config.toml
model = "encoder-decoder audio transcriber"
dataset = "short read English sentences (LibriTTS-R)"
train_examples = 26041
gain_aug_db = 10
time_shift_ms = 100
n_mels = 40
hop_length = 160
input = "mfcc"
spec_augment = true
win_length = 400
tokenizer = "word"
vocab_size = 5132
encoder_arch = "jasper"
encoder_norm = "groupnorm"
encoder_activation = "leaky_relu"
encoder_weight_standardization = true
encoder_depths = [4, 7, 7]
encoder_kernel_size = 7
encoder_stem = "single"
encoder_widths = [96, 112, 144]
fusion = "cross_attention"
decoder_width = 128
decoder_layers = 8
decoder_norm = "layernorm"
decoder_norm_position = "sandwich"
decoder_activation = "swiglu"
decoder_mlp_ratio = 2.67
decoder_head_dim = 64
decoder_fused_qkv = true
decoder_bias = "none"
decoder_qk_norm = false
decoder_parallel_block = false
decoder_inner_norm = false
decoder_drop_path = 0.15
decoder_positions = "learned"
decoder_cross_attention_every = 2
decoder_tie_embeddings = true
init = "trunc_normal_002"
residual_init = "zero_last"
optimizer = "muon"
muon_scale = "original"
lr = 0.015
momentum = 0.9
nesterov = true
orthogonalizer = "newton_schulz_5"
adamw_lr_other_params = 0.00095
ema_decay = 0.995
steps = 6600
batch_size = 128
epochs = 32.4
lr_schedule = "wsd"
decay_fraction = 0.4
final_lr_fraction = 0
warmup_steps = 190
weight_decay = 0.07
adamw_weight_decay_other_params = 0.01
Rows from block 4 of the text decoder, named by matrix and row number. Rows with one number belong to one attention dimension. Each number is 200 + 30 x the weight over its row's rms, rounded and kept within 0 to 999. All counts start at 0. After the name is the row's rms in percent of the matrix's.
# q: cross-attention query (decoder.blocks.4.cross_attn.q.weight, 128x128), inputs 0-42
# k: cross-attention key (decoder.blocks.4.cross_attn.k.weight, 128x144), inputs 0-47
q.11,107,195,213,189,220,167,174,223,262,187,186,147,223,189,213,244,199,226,221,223,217,207,275,248,235,213,190,216,230,201,115,189,211,208,251,171,174,226,161,190,181,187,133,201
q.12,101,134,213,198,194,210,169,199,202,184,181,175,229,191,215,256,204,180,177,254,171,193,250,193,172,212,293,217,203,233,254,187,224,170,202,202,209,193,212,205,146,172,196,243
q.13,099,198,196,192,208,248,238,201,222,196,212,164,174,249,159,258,256,196,247,170,132,193,242,233,141,225,199,157,228,220,226,150,231,202,232,203,176,210,215,211,216,235,200,184
q.14,111,184,217,229,189,229,200,208,186,152,166,201,186,179,188,166,202,151,185,183,221,172,225,189,222,154,152,208,180,186,239,182,172,223,224,219,139,186,244,204,185,224,160,172
q.15,105,212,160,172,216,253,168,232,212,205,228,201,249,108,190,244,175,174,251,207,234,244,197,165,183,194,245,225,169,168,265,221,170,236,158,211,198,167,192,172,232,211,225,216
q.16,101,244,174,180,161,175,157,178,239,199,181,197,187,168,204,192,172,182,180,134,206,121,179,160,206,175,202,247,194,151,189,215,219,211,226,242,216,184,218,178,169,257,154,181
q.17,088,225,167,186,262,184,199,192,165,209,237,203,205,186,154,145,146,168,223,165,225,199,188,220,243,162,240,202,191,265,188,207,200,217,180,183,234,200,229,189,189,188,213,226
q.18,111,232,230,146,220,202,229,206,179,154,172,242,230,139,203,247,206,181,219,186,186,250,215,129,214,195,203,223,199,145,189,238,148,255,218,159,202,194,205,151,241,248,151,191
q.19,096,149,203,156,148,175,208,209,215,200,180,190,145,216,229,206,246,207,208,239,179,188,194,246,172,183,213,199,267,201,201,210,195,232,144,218,194,207,186,218,150,188,124,181
q.20,088,232,244,226,221,148,271,221,169,231,201,207,239,188,214,213,199,210,213,216,269,236,220,166,224,173,183,167,191,236,199,256,248,206,158,127,200,193,222,253,193,175,188,158
q.21,092,207,223,260,190,190,259,239,185,244,205,205,154,218,277,147,189,134,200,188,212,189,179,144,268,204,178,260,239,229,181,180,180,183,210,191,173,242,150,220,232,203,181,149
q.22,097,217,242,173,237,155,233,132,185,189,176,183,260,215,227,240,134,222,163,218,187,229,152,195,188,186,220,216,190,167,152,211,267,155,197,211,112,219,180,185,195,201,186,235
q.23,106,218,171,205,252,231,223,165,227,142,112,179,170,145,169,203,236,257,235,228,238,213,204,175,152,224,140,137,145,172,219,197,181,204,170,183,239,157,269,248,207,207,222,177
q.24,111,164,159,216,218,225,217,188,152,153,163,180,205,237,181,233,190,211,161,174,149,203,207,174,267,210,179,207,221,206,242,228,213,191,198,178,191,174,199,180,215,189,182,241
q.25,096,230,219,188,167,184,198,204,184,210,182,213,195,188,188,201,266,212,188,186,243,219,216,198,217,221,162,227,176,236,192,186,231,216,197,117,258,244,180,163,226,169,219,184
q.26,095,210,154,185,119,220,208,168,180,229,207,134,215,177,210,209,174,220,187,207,250,204,208,250,179,203,235,161,211,199,164,137,196,176,187,213,217,192,208,226,191,166,250,175
q.27,094,226,186,218,196,248,226,244,193,203,164,237,157,180,192,261,238,219,224,187,200,175,224,182,168,254,229,198,217,170,189,198,214,199,249,242,242,146,217,173,224,168,156,249
q.28,101,203,216,221,197,196,197,141,152,236,240,160,226,175,220,173,242,180,146,187,232,178,175,160,113,235,180,205,222,235,187,243,217,187,224,212,207,182,199,188,161,217,178,193
q.29,111,227,196,204,190,242,172,169,195,139,190,205,220,224,164,127,170,179,152,229,226,179,224,180,193,223,234,206,232,201,162,210,185,196,206,211,200,207,190,212,213,240,184,232
q.30,092,158,248,171,218,222,237,218,181,191,251,179,219,222,203,149,158,188,170,197,212,191,155,204,203,256,167,275,213,190,176,253,229,187,161,266,171,199,223,185,143,172,140,242
q.31,099,212,165,226,199,230,172,255,143,167,179,215,193,225,152,227,254,228,211,166,172,177,204,232,165,210,148,182,226,175,238,208,177,213,248,187,210,195,233,251,162,192,162,138
q.32,091,222,217,158,220,193,206,240,182,171,254,156,227,200,194,228,242,173,194,182,135,164,217,186,225,210,227,236,196,175,239,221,231,198,214,257,183,147,200,225,209,185,221,210
q.33,094,156,185,206,235,198,193,222,212,221,229,224,194,204,240,220,191,188,226,192,174,281,197,157,140,249,258,212,128,181,212,240,190,206,180,202,184,225,202,226,237,176,183,180
q.34,097,220,140,167,205,219,241,199,153,146,187,170,206,197,198,176,215,231,236,192,179,142,198,210,245,199,167,233,200,174,189,161,181,206,231,206,205,188,189,153,209,170,195,218
q.35,089,178,189,260,269,221,212,165,161,208,164,175,132,252,230,157,203,209,200,261,160,226,207,172,127,179,196,195,179,191,186,191,171,244,236,179,226,174,251,204,195,214,209,195
q.36,085,234,187,188,192,253,210,219,167,157,195,183,183,191,215,271,177,227,198,154,198,160,199,170,248,208,219,250,189,222,216,211,202,175,196,225,187,167,178,253,217,200,152,192
q.37,101,210,180,202,214,227,208,156,127,211,204,227,265,197,185,261,220,205,151,158,176,181,181,218,170,223,189,226,217,273,203,192,239,236,240,223,206,201,166,216,184,188,224,182
q.38,116,166,237,251,208,206,136,245,211,188,235,198,205,177,142,213,191,214,170,270,229,207,272,229,190,146,225,136,224,210,197,175,243,189,239,189,187,180,204,172,161,202,244,192
q.39,095,206,197,210,195,169,161,239,205,225,246,209,253,181,233,174,172,200,235,188,155,219,205,201,261,157,155,225,181,208,216,198,171,117,219,197,244,234,227,131,187,264,242,180
q.40,098,236,229,238,195,240,216,180,226,226,177,204,176,227,227,169,206,255,247,213,224,195,181,241,233,214,176,178,215,165,188,238,183,196,196,201,178,156,146,210,184,189,205,197
q.41,099,268,216,217,205,201,144,141,237,210,222,138,171,194,181,190,157,257,160,175,243,250,229,175,205,233,190,171,183,212,243,221,224,206,198,224,211,198,239,195,254,212,199,132
q.42,095,236,174,164,220,175,155,158,220,199,202,201,198,182,191,220,225,257,178,209,215,170,194,177,185,181,220,151,224,209,159,150,176,238,186,237,217,178,247,186,202,208,214,190
q.43,088,160,249,216,233,197,205,253,182,219,252,164,216,219,229,174,204,169,166,183,201,210,167,166,228,207,220,143,234,195,150,218,226,170,193,195,169,234,192,207,254,159,175,198
q.44,110,210,174,164,242,246,218,171,211,208,204,198,191,207,216,186,198,215,203,198,232,212,205,205,213,170,196,195,184,240,204,237,165,257,124,200,176,175,165,226,221,214,200,190
q.45,094,172,214,206,195,137,242,158,233,188,197,227,226,243,153,201,164,220,206,191,183,180,168,203,175,181,173,175,188,173,226,244,200,138,202,230,197,217,167,187,165,184,213,154
q.46,091,198,221,157,211,227,149,245,199,206,170,289,233,216,149,220,235,197,190,203,207,169,220,159,147,244,195,201,132,252,218,188,197,183,226,202,217,179,236,193,206,219,227,167
q.47,110,171,224,191,221,186,164,218,166,236,185,203,204,213,170,248,183,196,199,189,205,192,185,133,174,249,242,194,195,220,198,219,165,196,214,244,210,104,193,262,175,252,165,187
q.48,102,253,206,213,188,161,179,193,208,142,185,187,197,236,208,190,220,160,267,188,155,198,178,242,267,186,241,184,198,209,206,208,181,222,204,169,187,193,178,201,167,225,164,223
q.49,090,224,196,160,214,219,221,189,230,176,186,183,209,231,208,160,205,217,272,234,176,189,224,183,237,196,247,176,167,147,214,183,155,211,202,175,207,183,197,208,209,174,195,209
q.50,101,144,170,191,165,168,156,227,219,266,156,265,200,142,172,246,242,181,176,150,183,171,165,192,190,172,166,206,140,238,185,213,164,224,213,170,236,222,199,213,183,203,173,182
q.51,088,208,226,189,233,205,176,231,210,224,168,187,239,188,176,188,213,161,177,146,241,256,186,193,207,174,198,236,131,246,140,181,174,155,218,169,151,237,198,236,188,183,205,179
q.52,108,215,162,226,197,249,245,196,186,250,200,232,202,220,208,213,194,216,260,219,180,229,227,229,207,174,206,238,168,206,218,201,198,189,190,192,205,246,225,217,204,212,184,170
q.53,084,213,206,214,180,107,222,168,236,187,175,209,246,211,193,233,228,160,186,189,219,191,204,167,250,172,234,177,225,177,190,228,240,131,188,197,187,187,172,237,174,173,236,197
q.54,096,211,176,186,194,198,186,177,194,140,208,163,141,187,208,219,288,185,218,219,274,230,186,191,164,231,158,206,203,153,216,197,192,173,238,220,196,247,166,200,235,181,206,220
q.55,093,218,215,196,137,183,208,239,165,191,221,216,209,205,194,226,156,155,181,181,181,213,185,209,181,182,234,183,218,230,245,146,166,222,185,194,240,189,213,225,206,236,175,249
q.56,096,213,148,203,194,199,160,183,258,183,144,170,175,198,183,193,203,215,190,219,155,226,204,203,179,162,161,202,166,185,244,137,193,238,184,184,209,211,194,190,217,234,195,155
q.57,102,194,217,228,220,233,209,191,180,189,273,125,191,160,192,186,227,209,205,217,200,202,234,195,177,176,208,187,215,152,209,200,261,215,249,266,181,159,205,169,221,182,182,180
q.58,103,179,225,193,239,256,223,201,247,203,150,176,217,182,192,224,212,220,161,220,187,207,190,174,188,195,172,228,188,205,169,201,202,162,218,196,190,257,281,200,175,211,187,174
q.59,099,199,188,192,220,162,201,227,174,254,169,162,224,222,214,180,186,187,225,178,207,220,210,189,159,165,193,248,219,196,175,143,177,174,186,155,213,219,216,291,152,191,202,189
q.60,085,207,184,206,151,151,196,236,233,245,240,155,189,205,209,194,261,242,148,179,207,186,212,216,191,134,195,186,202,171,195,196,219,205,143,224,257,189,213,247,174,206,255,191
q.61,093,176,261,208,170,262,191,164,207,231,147,159,179,192,221,240,193,185,205,196,217,151,234,202,196,189,163,184,246,168,192,212,152,108,196,201,232,127,166,229,226,218,237,227
q.62,084,178,145,214,228,199,188,269,203,197,180,174,205,194,245,221,195,184,161,156,181,175,238,213,216,135,191,180,192,201,259,199,183,187,223,193,191,241,185,234,229,236,173,189
q.63,089,225,235,167,231,171,175,149,158,239,172,186,212,188,194,222,162,214,185,203,164,260,152,233,209,174,198,143,194,199,230,198,145,185,163,231,190,194,200,186,206,189,226,233
q.64,099,197,244,257,135,183,196,241,179,248,194,238,225,250,136,223,231,172,262,194,155,221,202,225,188,232,199,235,231,204,231,219,149,201,214,154,201,240,151,193,160,170,180,189
q.65,103,212,183,169,213,179,165,138,182,200,231,190,159,166,159,217,222,223,196,181,231,245,211,167,147,245,189,134,179,187,175,232,203,240,261,203,234,181,187,214,184,233,174,174
q.66,106,173,166,193,265,133,201,173,215,197,196,193,185,237,193,217,219,244,219,206,232,217,187,242,193,198,177,204,158,204,167,158,194,200,181,190,220,205,176,142,205,152,186,183
q.67,103,202,152,227,186,224,206,160,174,218,205,190,167,225,206,207,211,212,159,182,254,185,193,168,193,213,155,242,197,189,227,185,201,158,226,221,181,205,193,233,225,189,181,236
q.68,103,221,152,217,242,250,186,170,189,215,202,192,177,224,191,177,175,151,227,157,220,202,196,157,168,214,161,217,177,214,201,157,197,186,178,207,180,178,189,189,228,251,212,159
q.69,106,185,214,204,195,210,217,205,237,190,198,269,175,184,222,248,202,145,157,182,210,188,234,159,197,181,238,193,245,208,192,193,179,162,170,231,203,201,208,234,238,203,197,220
q.70,107,208,177,202,204,222,191,189,189,155,218,248,167,161,159,204,167,199,168,182,173,204,210,197,190,271,201,224,226,199,147,224,199,184,229,244,226,198,253,155,156,219,191,237
q.71,103,172,223,202,227,214,188,175,210,177,186,214,215,177,256,156,165,187,173,180,147,233,238,182,192,275,293,215,217,181,207,247,220,228,183,185,165,191,176,204,193,179,184,182
q.72,094,231,185,254,191,152,166,211,224,124,160,194,204,159,173,201,151,153,179,213,231,176,218,195,204,184,128,227,205,175,179,226,164,185,225,220,224,187,202,152,207,207,204,228
q.73,114,129,182,205,164,201,189,219,139,170,229,221,215,162,187,166,210,213,199,185,200,154,149,168,233,186,179,160,232,188,259,210,217,206,197,216,182,229,195,214,174,205,224,246
q.74,099,147,196,194,170,219,207,255,138,220,202,141,166,240,199,156,219,197,248,216,182,151,165,235,212,192,143,158,205,215,232,171,270,225,144,179,191,217,234,162,143,207,218,181
q.75,117,172,208,177,193,218,225,207,189,159,169,229,155,227,200,134,199,246,217,230,182,182,204,228,147,208,176,204,170,175,199,203,201,253,166,174,186,230,201,227,168,221,99,194
q.76,097,170,196,194,215,163,207,226,185,170,206,189,170,203,205,189,214,171,212,209,214,242,180,208,178,182,192,215,213,147,200,186,232,197,221,258,239,187,168,162,192,242,230,198
q.77,103,177,194,213,214,162,171,214,230,175,224,150,167,186,261,228,224,213,234,211,209,206,215,214,225,164,233,168,227,146,176,218,204,249,208,215,168,151,212,157,191,197,189,211
q.78,101,200,144,213,189,162,164,226,146,181,252,234,197,227,204,182,172,177,208,234,234,256,209,225,181,220,203,180,236,217,187,192,205,223,139,188,205,232,173,222,233,190,213,197
q.79,094,171,166,172,214,196,191,187,171,227,244,172,199,171,160,227,178,176,176,226,215,172,160,178,149,220,190,217,195,195,223,205,234,232,208,194,188,280,216,199,215,233,192,147
k.11,107,167,174,199,207,177,174,217,233,201,209,162,190,203,215,241,176,156,187,239,190,221,169,198,212,211,183,168,236,140,270,154,179,190,231,161,202,162,219,213,208,161,219,232,235,203,224,207,206
k.12,103,143,178,162,207,126,188,191,165,218,178,202,186,187,236,190,201,212,219,182,179,162,210,190,213,208,143,174,189,251,214,176,229,289,240,237,192,169,238,202,184,197,223,206,239,204,161,215,151
k.13,096,195,175,227,154,207,169,193,178,199,162,195,223,241,251,184,262,169,212,195,211,202,227,248,163,215,170,221,176,216,238,179,191,250,223,197,178,177,241,178,195,159,203,200,195,260,186,178,209
k.14,109,248,191,191,209,201,255,249,215,205,166,172,174,201,309,160,193,233,198,166,176,186,173,168,147,211,216,180,211,210,155,196,214,153,183,199,207,261,217,187,171,171,206,229,164,185,168,228,213
k.15,104,241,190,176,285,209,191,208,245,188,173,248,215,167,186,232,206,201,236,184,175,154,192,230,188,165,152,158,198,218,214,166,220,178,180,176,167,177,190,206,159,223,212,169,213,140,157,138,175
k.16,101,215,210,215,213,203,205,189,160,224,198,184,208,220,224,203,203,232,198,149,197,196,186,172,189,222,185,212,182,225,247,235,198,83,213,203,213,165,184,233,168,215,220,233,227,193,243,179,168
k.17,088,232,134,190,177,225,160,209,198,215,191,256,183,204,188,249,139,198,244,166,234,221,229,195,219,203,168,197,195,236,261,190,229,215,193,160,185,191,178,214,180,220,167,180,218,177,229,159,148
k.18,107,221,235,191,193,203,145,195,266,205,214,224,251,177,206,222,168,197,156,178,204,202,198,212,185,175,217,212,183,190,177,233,149,172,198,170,167,200,249,182,220,208,185,168,185,215,199,180,167
k.19,096,239,197,239,181,258,224,166,127,213,176,190,208,202,148,215,238,170,231,224,230,189,194,189,191,194,232,168,188,211,217,214,179,165,182,200,203,222,186,181,169,169,183,215,218,219,227,198,205
k.20,089,214,170,151,200,211,174,221,204,173,184,215,190,227,172,216,139,211,232,259,182,179,206,172,195,228,216,220,189,251,150,139,191,222,225,177,237,178,198,192,237,179,141,178,155,145,164,219,141
k.21,094,175,213,231,163,187,176,172,194,206,187,247,181,211,218,188,178,173,216,247,162,222,218,240,260,185,225,178,223,233,161,165,200,275,174,233,197,153,192,215,199,213,215,252,196,151,186,211,280
k.22,090,164,164,214,212,216,197,177,200,161,210,216,183,236,154,121,222,205,184,197,224,212,154,145,186,211,199,177,208,176,240,222,180,216,226,247,214,231,238,205,273,207,201,232,236,125,190,149,200
k.23,105,195,195,232,196,169,226,205,171,197,202,230,212,161,248,233,183,212,191,132,248,169,196,171,192,208,192,244,173,161,168,195,173,164,193,189,238,187,228,193,207,188,195,159,218,221,169,194,199
k.24,106,187,229,156,212,186,146,195,188,194,208,211,165,146,200,232,219,171,177,274,185,192,210,204,208,141,194,109,197,205,182,157,192,200,179,249,192,206,216,236,203,224,170,208,198,163,204,224,189
k.25,097,188,201,173,199,192,225,183,186,250,182,161,264,185,146,185,167,158,170,259,171,198,180,260,185,194,244,236,190,192,186,138,253,196,180,193,181,214,207,206,252,185,191,188,209,232,197,183,198
k.26,099,191,239,217,168,191,298,166,210,211,134,171,232,188,164,268,176,219,272,175,193,195,220,212,169,116,216,212,210,204,202,175,241,227,187,176,189,231,256,171,175,187,232,203,224,187,244,195,236
k.27,100,154,143,157,164,177,188,225,205,175,225,174,198,127,209,203,228,202,239,168,218,157,225,202,191,190,190,206,164,183,232,190,197,206,179,216,178,170,218,189,160,206,225,176,201,185,205,169,165
k.28,105,256,190,227,204,250,221,155,232,218,148,170,213,200,211,174,184,210,225,167,160,239,204,186,181,228,189,207,274,220,204,184,195,166,221,197,250,169,245,215,186,193,221,212,230,208,166,262,213
k.29,112,202,258,221,185,163,259,186,209,212,214,248,196,243,258,204,188,239,193,131,178,229,174,191,182,185,171,209,210,264,258,210,205,222,179,161,177,192,199,198,216,208,192,212,209,213,210,199,246
k.30,093,247,154,234,219,192,233,217,199,209,177,182,186,174,217,169,230,189,219,235,186,237,197,221,190,193,170,193,204,205,293,201,238,193,229,223,241,200,221,249,182,202,203,225,226,145,167,205,189
k.31,096,204,206,204,207,173,198,176,236,166,230,179,164,211,245,223,186,195,185,261,185,174,213,251,208,181,169,240,207,257,185,173,220,197,165,163,198,220,225,207,147,172,194,188,181,247,178,203,156
k.32,094,191,152,203,174,248,234,204,200,217,184,187,229,224,251,150,221,204,203,179,185,228,227,182,202,195,212,146,189,192,271,185,227,195,233,161,135,228,178,211,225,190,218,170,157,213,187,179,256
k.33,103,227,182,182,255,206,204,214,262,180,217,213,166,163,258,176,241,172,219,212,186,196,206,187,210,199,210,175,226,221,163,190,187,181,169,230,192,209,199,232,203,155,161,185,242,159,161,175,213
k.34,102,162,226,210,192,191,184,195,148,178,197,211,210,210,189,240,165,182,153,247,221,180,176,216,199,193,139,144,188,190,210,194,228,136,144,148,202,197,183,161,189,226,229,150,205,160,234,175,170
k.35,091,202,186,200,214,212,223,236,258,177,231,235,200,226,205,232,195,197,186,155,170,195,220,222,128,175,168,223,173,216,162,199,139,212,173,218,219,241,201,241,217,210,206,223,225,200,203,211,198
k.36,088,171,215,172,205,183,152,205,201,200,232,185,172,181,203,133,191,215,203,214,190,194,203,213,175,197,169,184,210,216,235,200,224,214,206,186,231,170,199,187,226,163,225,211,216,124,243,158,204
k.37,101,188,170,204,213,232,172,150,173,183,227,116,230,214,160,155,215,150,180,168,203,179,146,201,201,176,211,139,222,195,220,190,254,214,195,181,199,254,263,213,188,180,185,179,206,226,158,243,196
k.38,114,155,246,179,187,218,211,199,229,195,185,220,188,188,165,197,183,214,194,147,178,181,179,213,206,212,161,202,196,172,182,227,212,238,199,231,133,229,175,241,200,197,221,203,239,271,196,166,188
k.39,100,175,193,172,219,151,177,223,230,228,207,248,207,187,233,190,216,170,225,215,193,221,230,148,224,193,203,190,175,177,178,219,195,176,248,173,152,172,215,194,165,170,181,202,152,206,229,229,199
k.40,102,236,192,225,237,187,179,178,148,178,229,242,232,180,226,204,151,254,200,208,241,231,125,180,231,240,240,205,236,170,175,209,144,275,204,215,171,160,229,186,215,202,208,207,246,155,179,180,199
k.41,101,218,210,187,262,215,170,196,215,238,241,211,200,161,182,182,194,178,252,166,236,216,282,187,215,218,242,214,265,205,178,202,204,224,207,181,214,172,195,257,235,179,199,174,176,219,248,194,223
k.42,102,113,200,177,255,208,197,183,173,227,261,173,200,224,205,172,184,211,188,142,232,170,187,280,147,171,150,203,235,165,148,207,208,183,173,163,209,197,243,219,195,168,223,191,239,230,209,208,172
k.43,092,186,256,171,182,209,174,175,243,184,160,225,186,231,213,225,228,232,226,260,189,195,218,212,181,200,96,202,240,151,222,187,186,210,177,235,212,178,199,160,167,199,208,223,195,189,197,188,206
k.44,112,235,180,201,266,194,225,220,215,208,209,209,224,245,216,188,147,186,192,212,170,201,185,190,191,200,243,165,203,212,190,209,202,231,182,197,167,156,211,198,202,187,225,214,234,148,198,201,261
k.45,094,162,182,232,179,228,178,185,133,266,226,178,193,206,228,192,246,186,196,146,198,279,238,192,200,195,172,202,180,218,204,247,155,174,210,187,219,188,168,181,202,240,175,169,266,197,184,178,184
k.46,095,99,189,184,217,199,166,192,177,241,173,171,203,178,234,147,197,273,200,155,189,174,224,249,188,201,168,189,196,259,154,223,187,169,186,166,196,186,155,188,140,184,204,187,247,230,171,236,200
k.47,111,200,184,216,201,210,196,175,224,180,196,186,205,152,194,157,178,205,220,257,190,183,188,204,225,226,239,203,173,236,240,206,163,193,207,221,191,128,167,240,139,227,193,228,194,201,187,164,208
k.48,106,228,166,196,176,210,126,195,130,177,230,218,177,218,235,215,215,240,152,197,234,230,164,223,225,207,179,180,210,170,223,211,181,208,197,169,172,202,169,211,197,154,200,222,150,229,183,182,181
k.49,092,175,189,184,207,230,263,181,223,235,197,263,175,262,195,248,211,220,204,218,200,198,196,238,184,184,188,174,166,172,168,198,177,200,198,193,167,185,170,201,159,218,208,181,146,147,204,153,217
k.50,094,181,222,217,177,218,180,206,189,179,178,177,201,168,220,225,142,214,203,274,221,171,165,186,236,211,231,194,188,228,125,213,174,128,216,256,225,177,185,184,185,205,240,183,249,242,239,217,152
k.51,084,194,193,240,181,234,164,198,243,209,199,258,227,261,230,156,158,251,181,231,214,200,198,177,228,192,218,184,220,173,207,226,259,153,233,202,174,208,158,205,216,175,226,237,179,196,166,219,210
k.52,110,203,203,202,189,225,222,272,197,186,172,200,216,184,190,253,173,138,177,222,196,174,201,160,174,204,174,188,181,244,169,228,217,248,224,179,242,236,166,188,165,183,188,174,188,152,209,226,212
k.53,087,205,186,157,181,214,190,122,131,282,204,198,190,231,205,186,161,256,221,260,187,246,180,228,206,211,205,194,227,243,181,145,172,238,208,248,205,164,204,215,224,212,215,172,199,185,218,191,211
k.54,100,232,222,224,185,177,208,167,212,215,205,202,234,188,194,217,271,187,203,214,171,219,182,217,206,207,192,233,229,207,181,220,148,131,218,251,196,206,236,234,235,203,151,217,107,248,211,176,196
k.55,095,220,173,143,163,200,175,166,187,169,134,161,229,246,209,213,182,190,250,138,216,214,214,215,170,152,222,192,169,192,140,209,226,211,142,167,191,204,225,193,152,253,211,233,160,233,209,228,223
k.56,093,226,207,248,217,184,232,190,210,203,190,195,180,232,195,193,249,193,231,172,230,209,200,202,196,163,257,155,189,232,186,201,221,118,214,210,218,258,236,202,263,208,194,229,165,178,211,176,227
k.57,101,285,231,192,202,196,243,249,235,207,186,168,162,167,172,190,175,172,192,176,119,194,231,199,220,208,233,203,177,224,264,177,185,192,221,190,195,205,209,212,224,206,189,223,170,218,176,163,235
k.58,103,183,189,242,201,198,206,224,235,172,207,200,238,222,218,200,211,210,190,218,227,177,176,154,218,203,183,196,203,227,152,188,233,171,228,205,216,145,190,197,186,151,188,183,207,146,142,234,192
k.59,102,165,188,159,176,194,222,186,200,155,239,215,215,305,231,210,134,188,205,234,192,191,165,184,177,159,165,254,215,225,187,180,243,161,227,163,229,202,181,217,200,207,204,212,173,148,167,205,209
k.60,082,210,229,217,226,252,223,169,176,207,163,201,237,237,211,261,178,206,193,203,220,189,230,113,245,192,242,248,164,208,172,219,204,168,185,150,201,195,191,226,238,203,219,172,182,219,203,213,203
k.61,094,230,264,185,163,177,233,161,172,217,186,246,202,200,181,143,204,199,195,202,184,218,148,179,193,252,200,204,242,171,190,198,183,186,245,170,226,194,214,155,207,214,229,168,201,160,219,194,230
k.62,088,229,188,181,189,206,125,228,155,187,201,225,196,230,164,222,181,189,235,272,205,188,205,259,178,186,217,191,197,220,190,186,189,218,208,208,180,244,216,243,200,192,218,209,173,225,221,166,244
k.63,093,235,224,181,197,174,238,215,239,159,171,221,220,212,167,227,215,227,197,196,194,201,173,208,205,177,262,189,205,150,105,224,171,206,144,200,237,224,199,198,169,186,233,173,193,190,196,231,237
k.64,098,225,139,175,218,175,192,201,266,227,207,164,210,192,220,199,236,218,191,229,188,193,223,179,194,183,199,183,174,164,110,204,204,266,171,193,214,192,172,180,125,190,176,215,216,229,212,156,204
k.65,102,195,227,217,261,226,230,169,205,208,247,181,280,227,193,233,223,172,182,223,199,207,200,278,212,227,231,193,216,244,160,266,192,154,185,242,226,174,236,186,208,204,170,217,191,267,244,228,265
k.66,103,202,160,184,189,203,205,178,158,182,139,208,261,191,240,242,168,181,233,214,169,185,197,200,193,203,188,198,205,184,223,167,201,176,194,202,193,194,203,198,223,219,198,201,216,226,181,165,172
k.67,100,166,250,219,168,182,203,218,185,210,187,228,195,183,190,200,220,226,229,228,187,208,201,252,148,199,269,204,182,217,220,222,182,242,170,215,173,176,188,230,231,206,146,161,172,188,183,178,248
k.68,105,210,172,222,217,199,199,202,150,219,175,194,231,134,238,177,264,199,177,167,187,225,182,215,151,198,169,198,206,224,230,217,192,205,186,227,214,206,174,185,218,186,219,179,201,247,201,247,198
k.69,105,185,225,182,207,178,181,187,206,173,183,198,202,226,220,217,254,197,217,187,200,172,206,226,208,197,175,184,187,178,218,215,188,230,250,168,183,199,235,207,185,184,199,201,199,102,174,217,189
k.70,101,133,247,249,207,215,229,222,238,251,226,198,207,242,228,181,150,211,177,205,186,208,262,231,185,180,185,204,221,198,234,166,160,149,203,199,182,248,230,192,146,204,211,160,168,196,195,252,204
k.71,101,243,157,190,255,155,174,239,202,202,214,236,159,180,233,170,207,204,180,163,138,185,182,199,197,167,238,216,238,260,273,217,186,220,215,186,180,254,177,192,163,212,224,222,266,163,202,223,222
k.72,091,182,266,186,251,188,229,150,191,250,249,214,198,144,221,202,166,193,189,167,224,175,191,221,188,208,199,190,246,160,251,216,216,148,156,120,232,218,216,209,193,223,168,214,170,220,182,142,146
k.73,106,212,167,232,210,136,195,198,277,187,156,215,217,219,194,211,244,211,222,194,238,225,232,192,203,201,188,231,198,182,210,186,200,114,159,267,196,201,195,206,188,167,186,199,220,242,194,237,219
k.74,100,214,221,199,179,156,180,188,213,175,194,226,198,187,154,199,211,230,193,179,213,206,195,164,197,205,199,215,174,210,204,212,201,219,151,199,241,206,170,147,246,193,217,158,170,234,220,220,152
k.75,116,198,166,216,193,213,214,227,205,197,186,211,202,209,240,183,172,163,229,200,232,165,229,187,168,201,213,197,256,251,250,178,208,225,199,210,207,213,150,203,233,140,200,178,189,181,196,183,186
k.76,104,252,226,172,203,227,233,189,190,221,242,205,185,226,182,196,295,161,168,195,199,165,186,218,182,197,196,203,173,168,206,230,193,213,195,217,186,250,214,183,234,192,190,251,193,185,209,244,187
k.77,103,211,198,215,200,205,171,224,224,188,159,227,250,152,197,173,248,199,215,208,179,211,177,191,200,229,197,172,192,194,206,169,194,142,194,162,183,226,185,194,223,175,174,210,198,158,186,169,201
k.78,099,254,213,226,168,242,206,210,210,197,187,189,213,191,211,234,197,184,185,190,219,231,209,201,177,224,218,222,189,156,194,217,215,251,217,208,244,212,191,195,191,248,175,200,195,190,267,244,181
k.79,103,183,196,208,192,178,232,203,224,195,196,172,258,180,238,202,177,240,211,187,179,166,219,204,240,174,239,225,160,180,216,209,269,192,228,226,199,170,239,213,247,185,215,151,146,195,194,161,236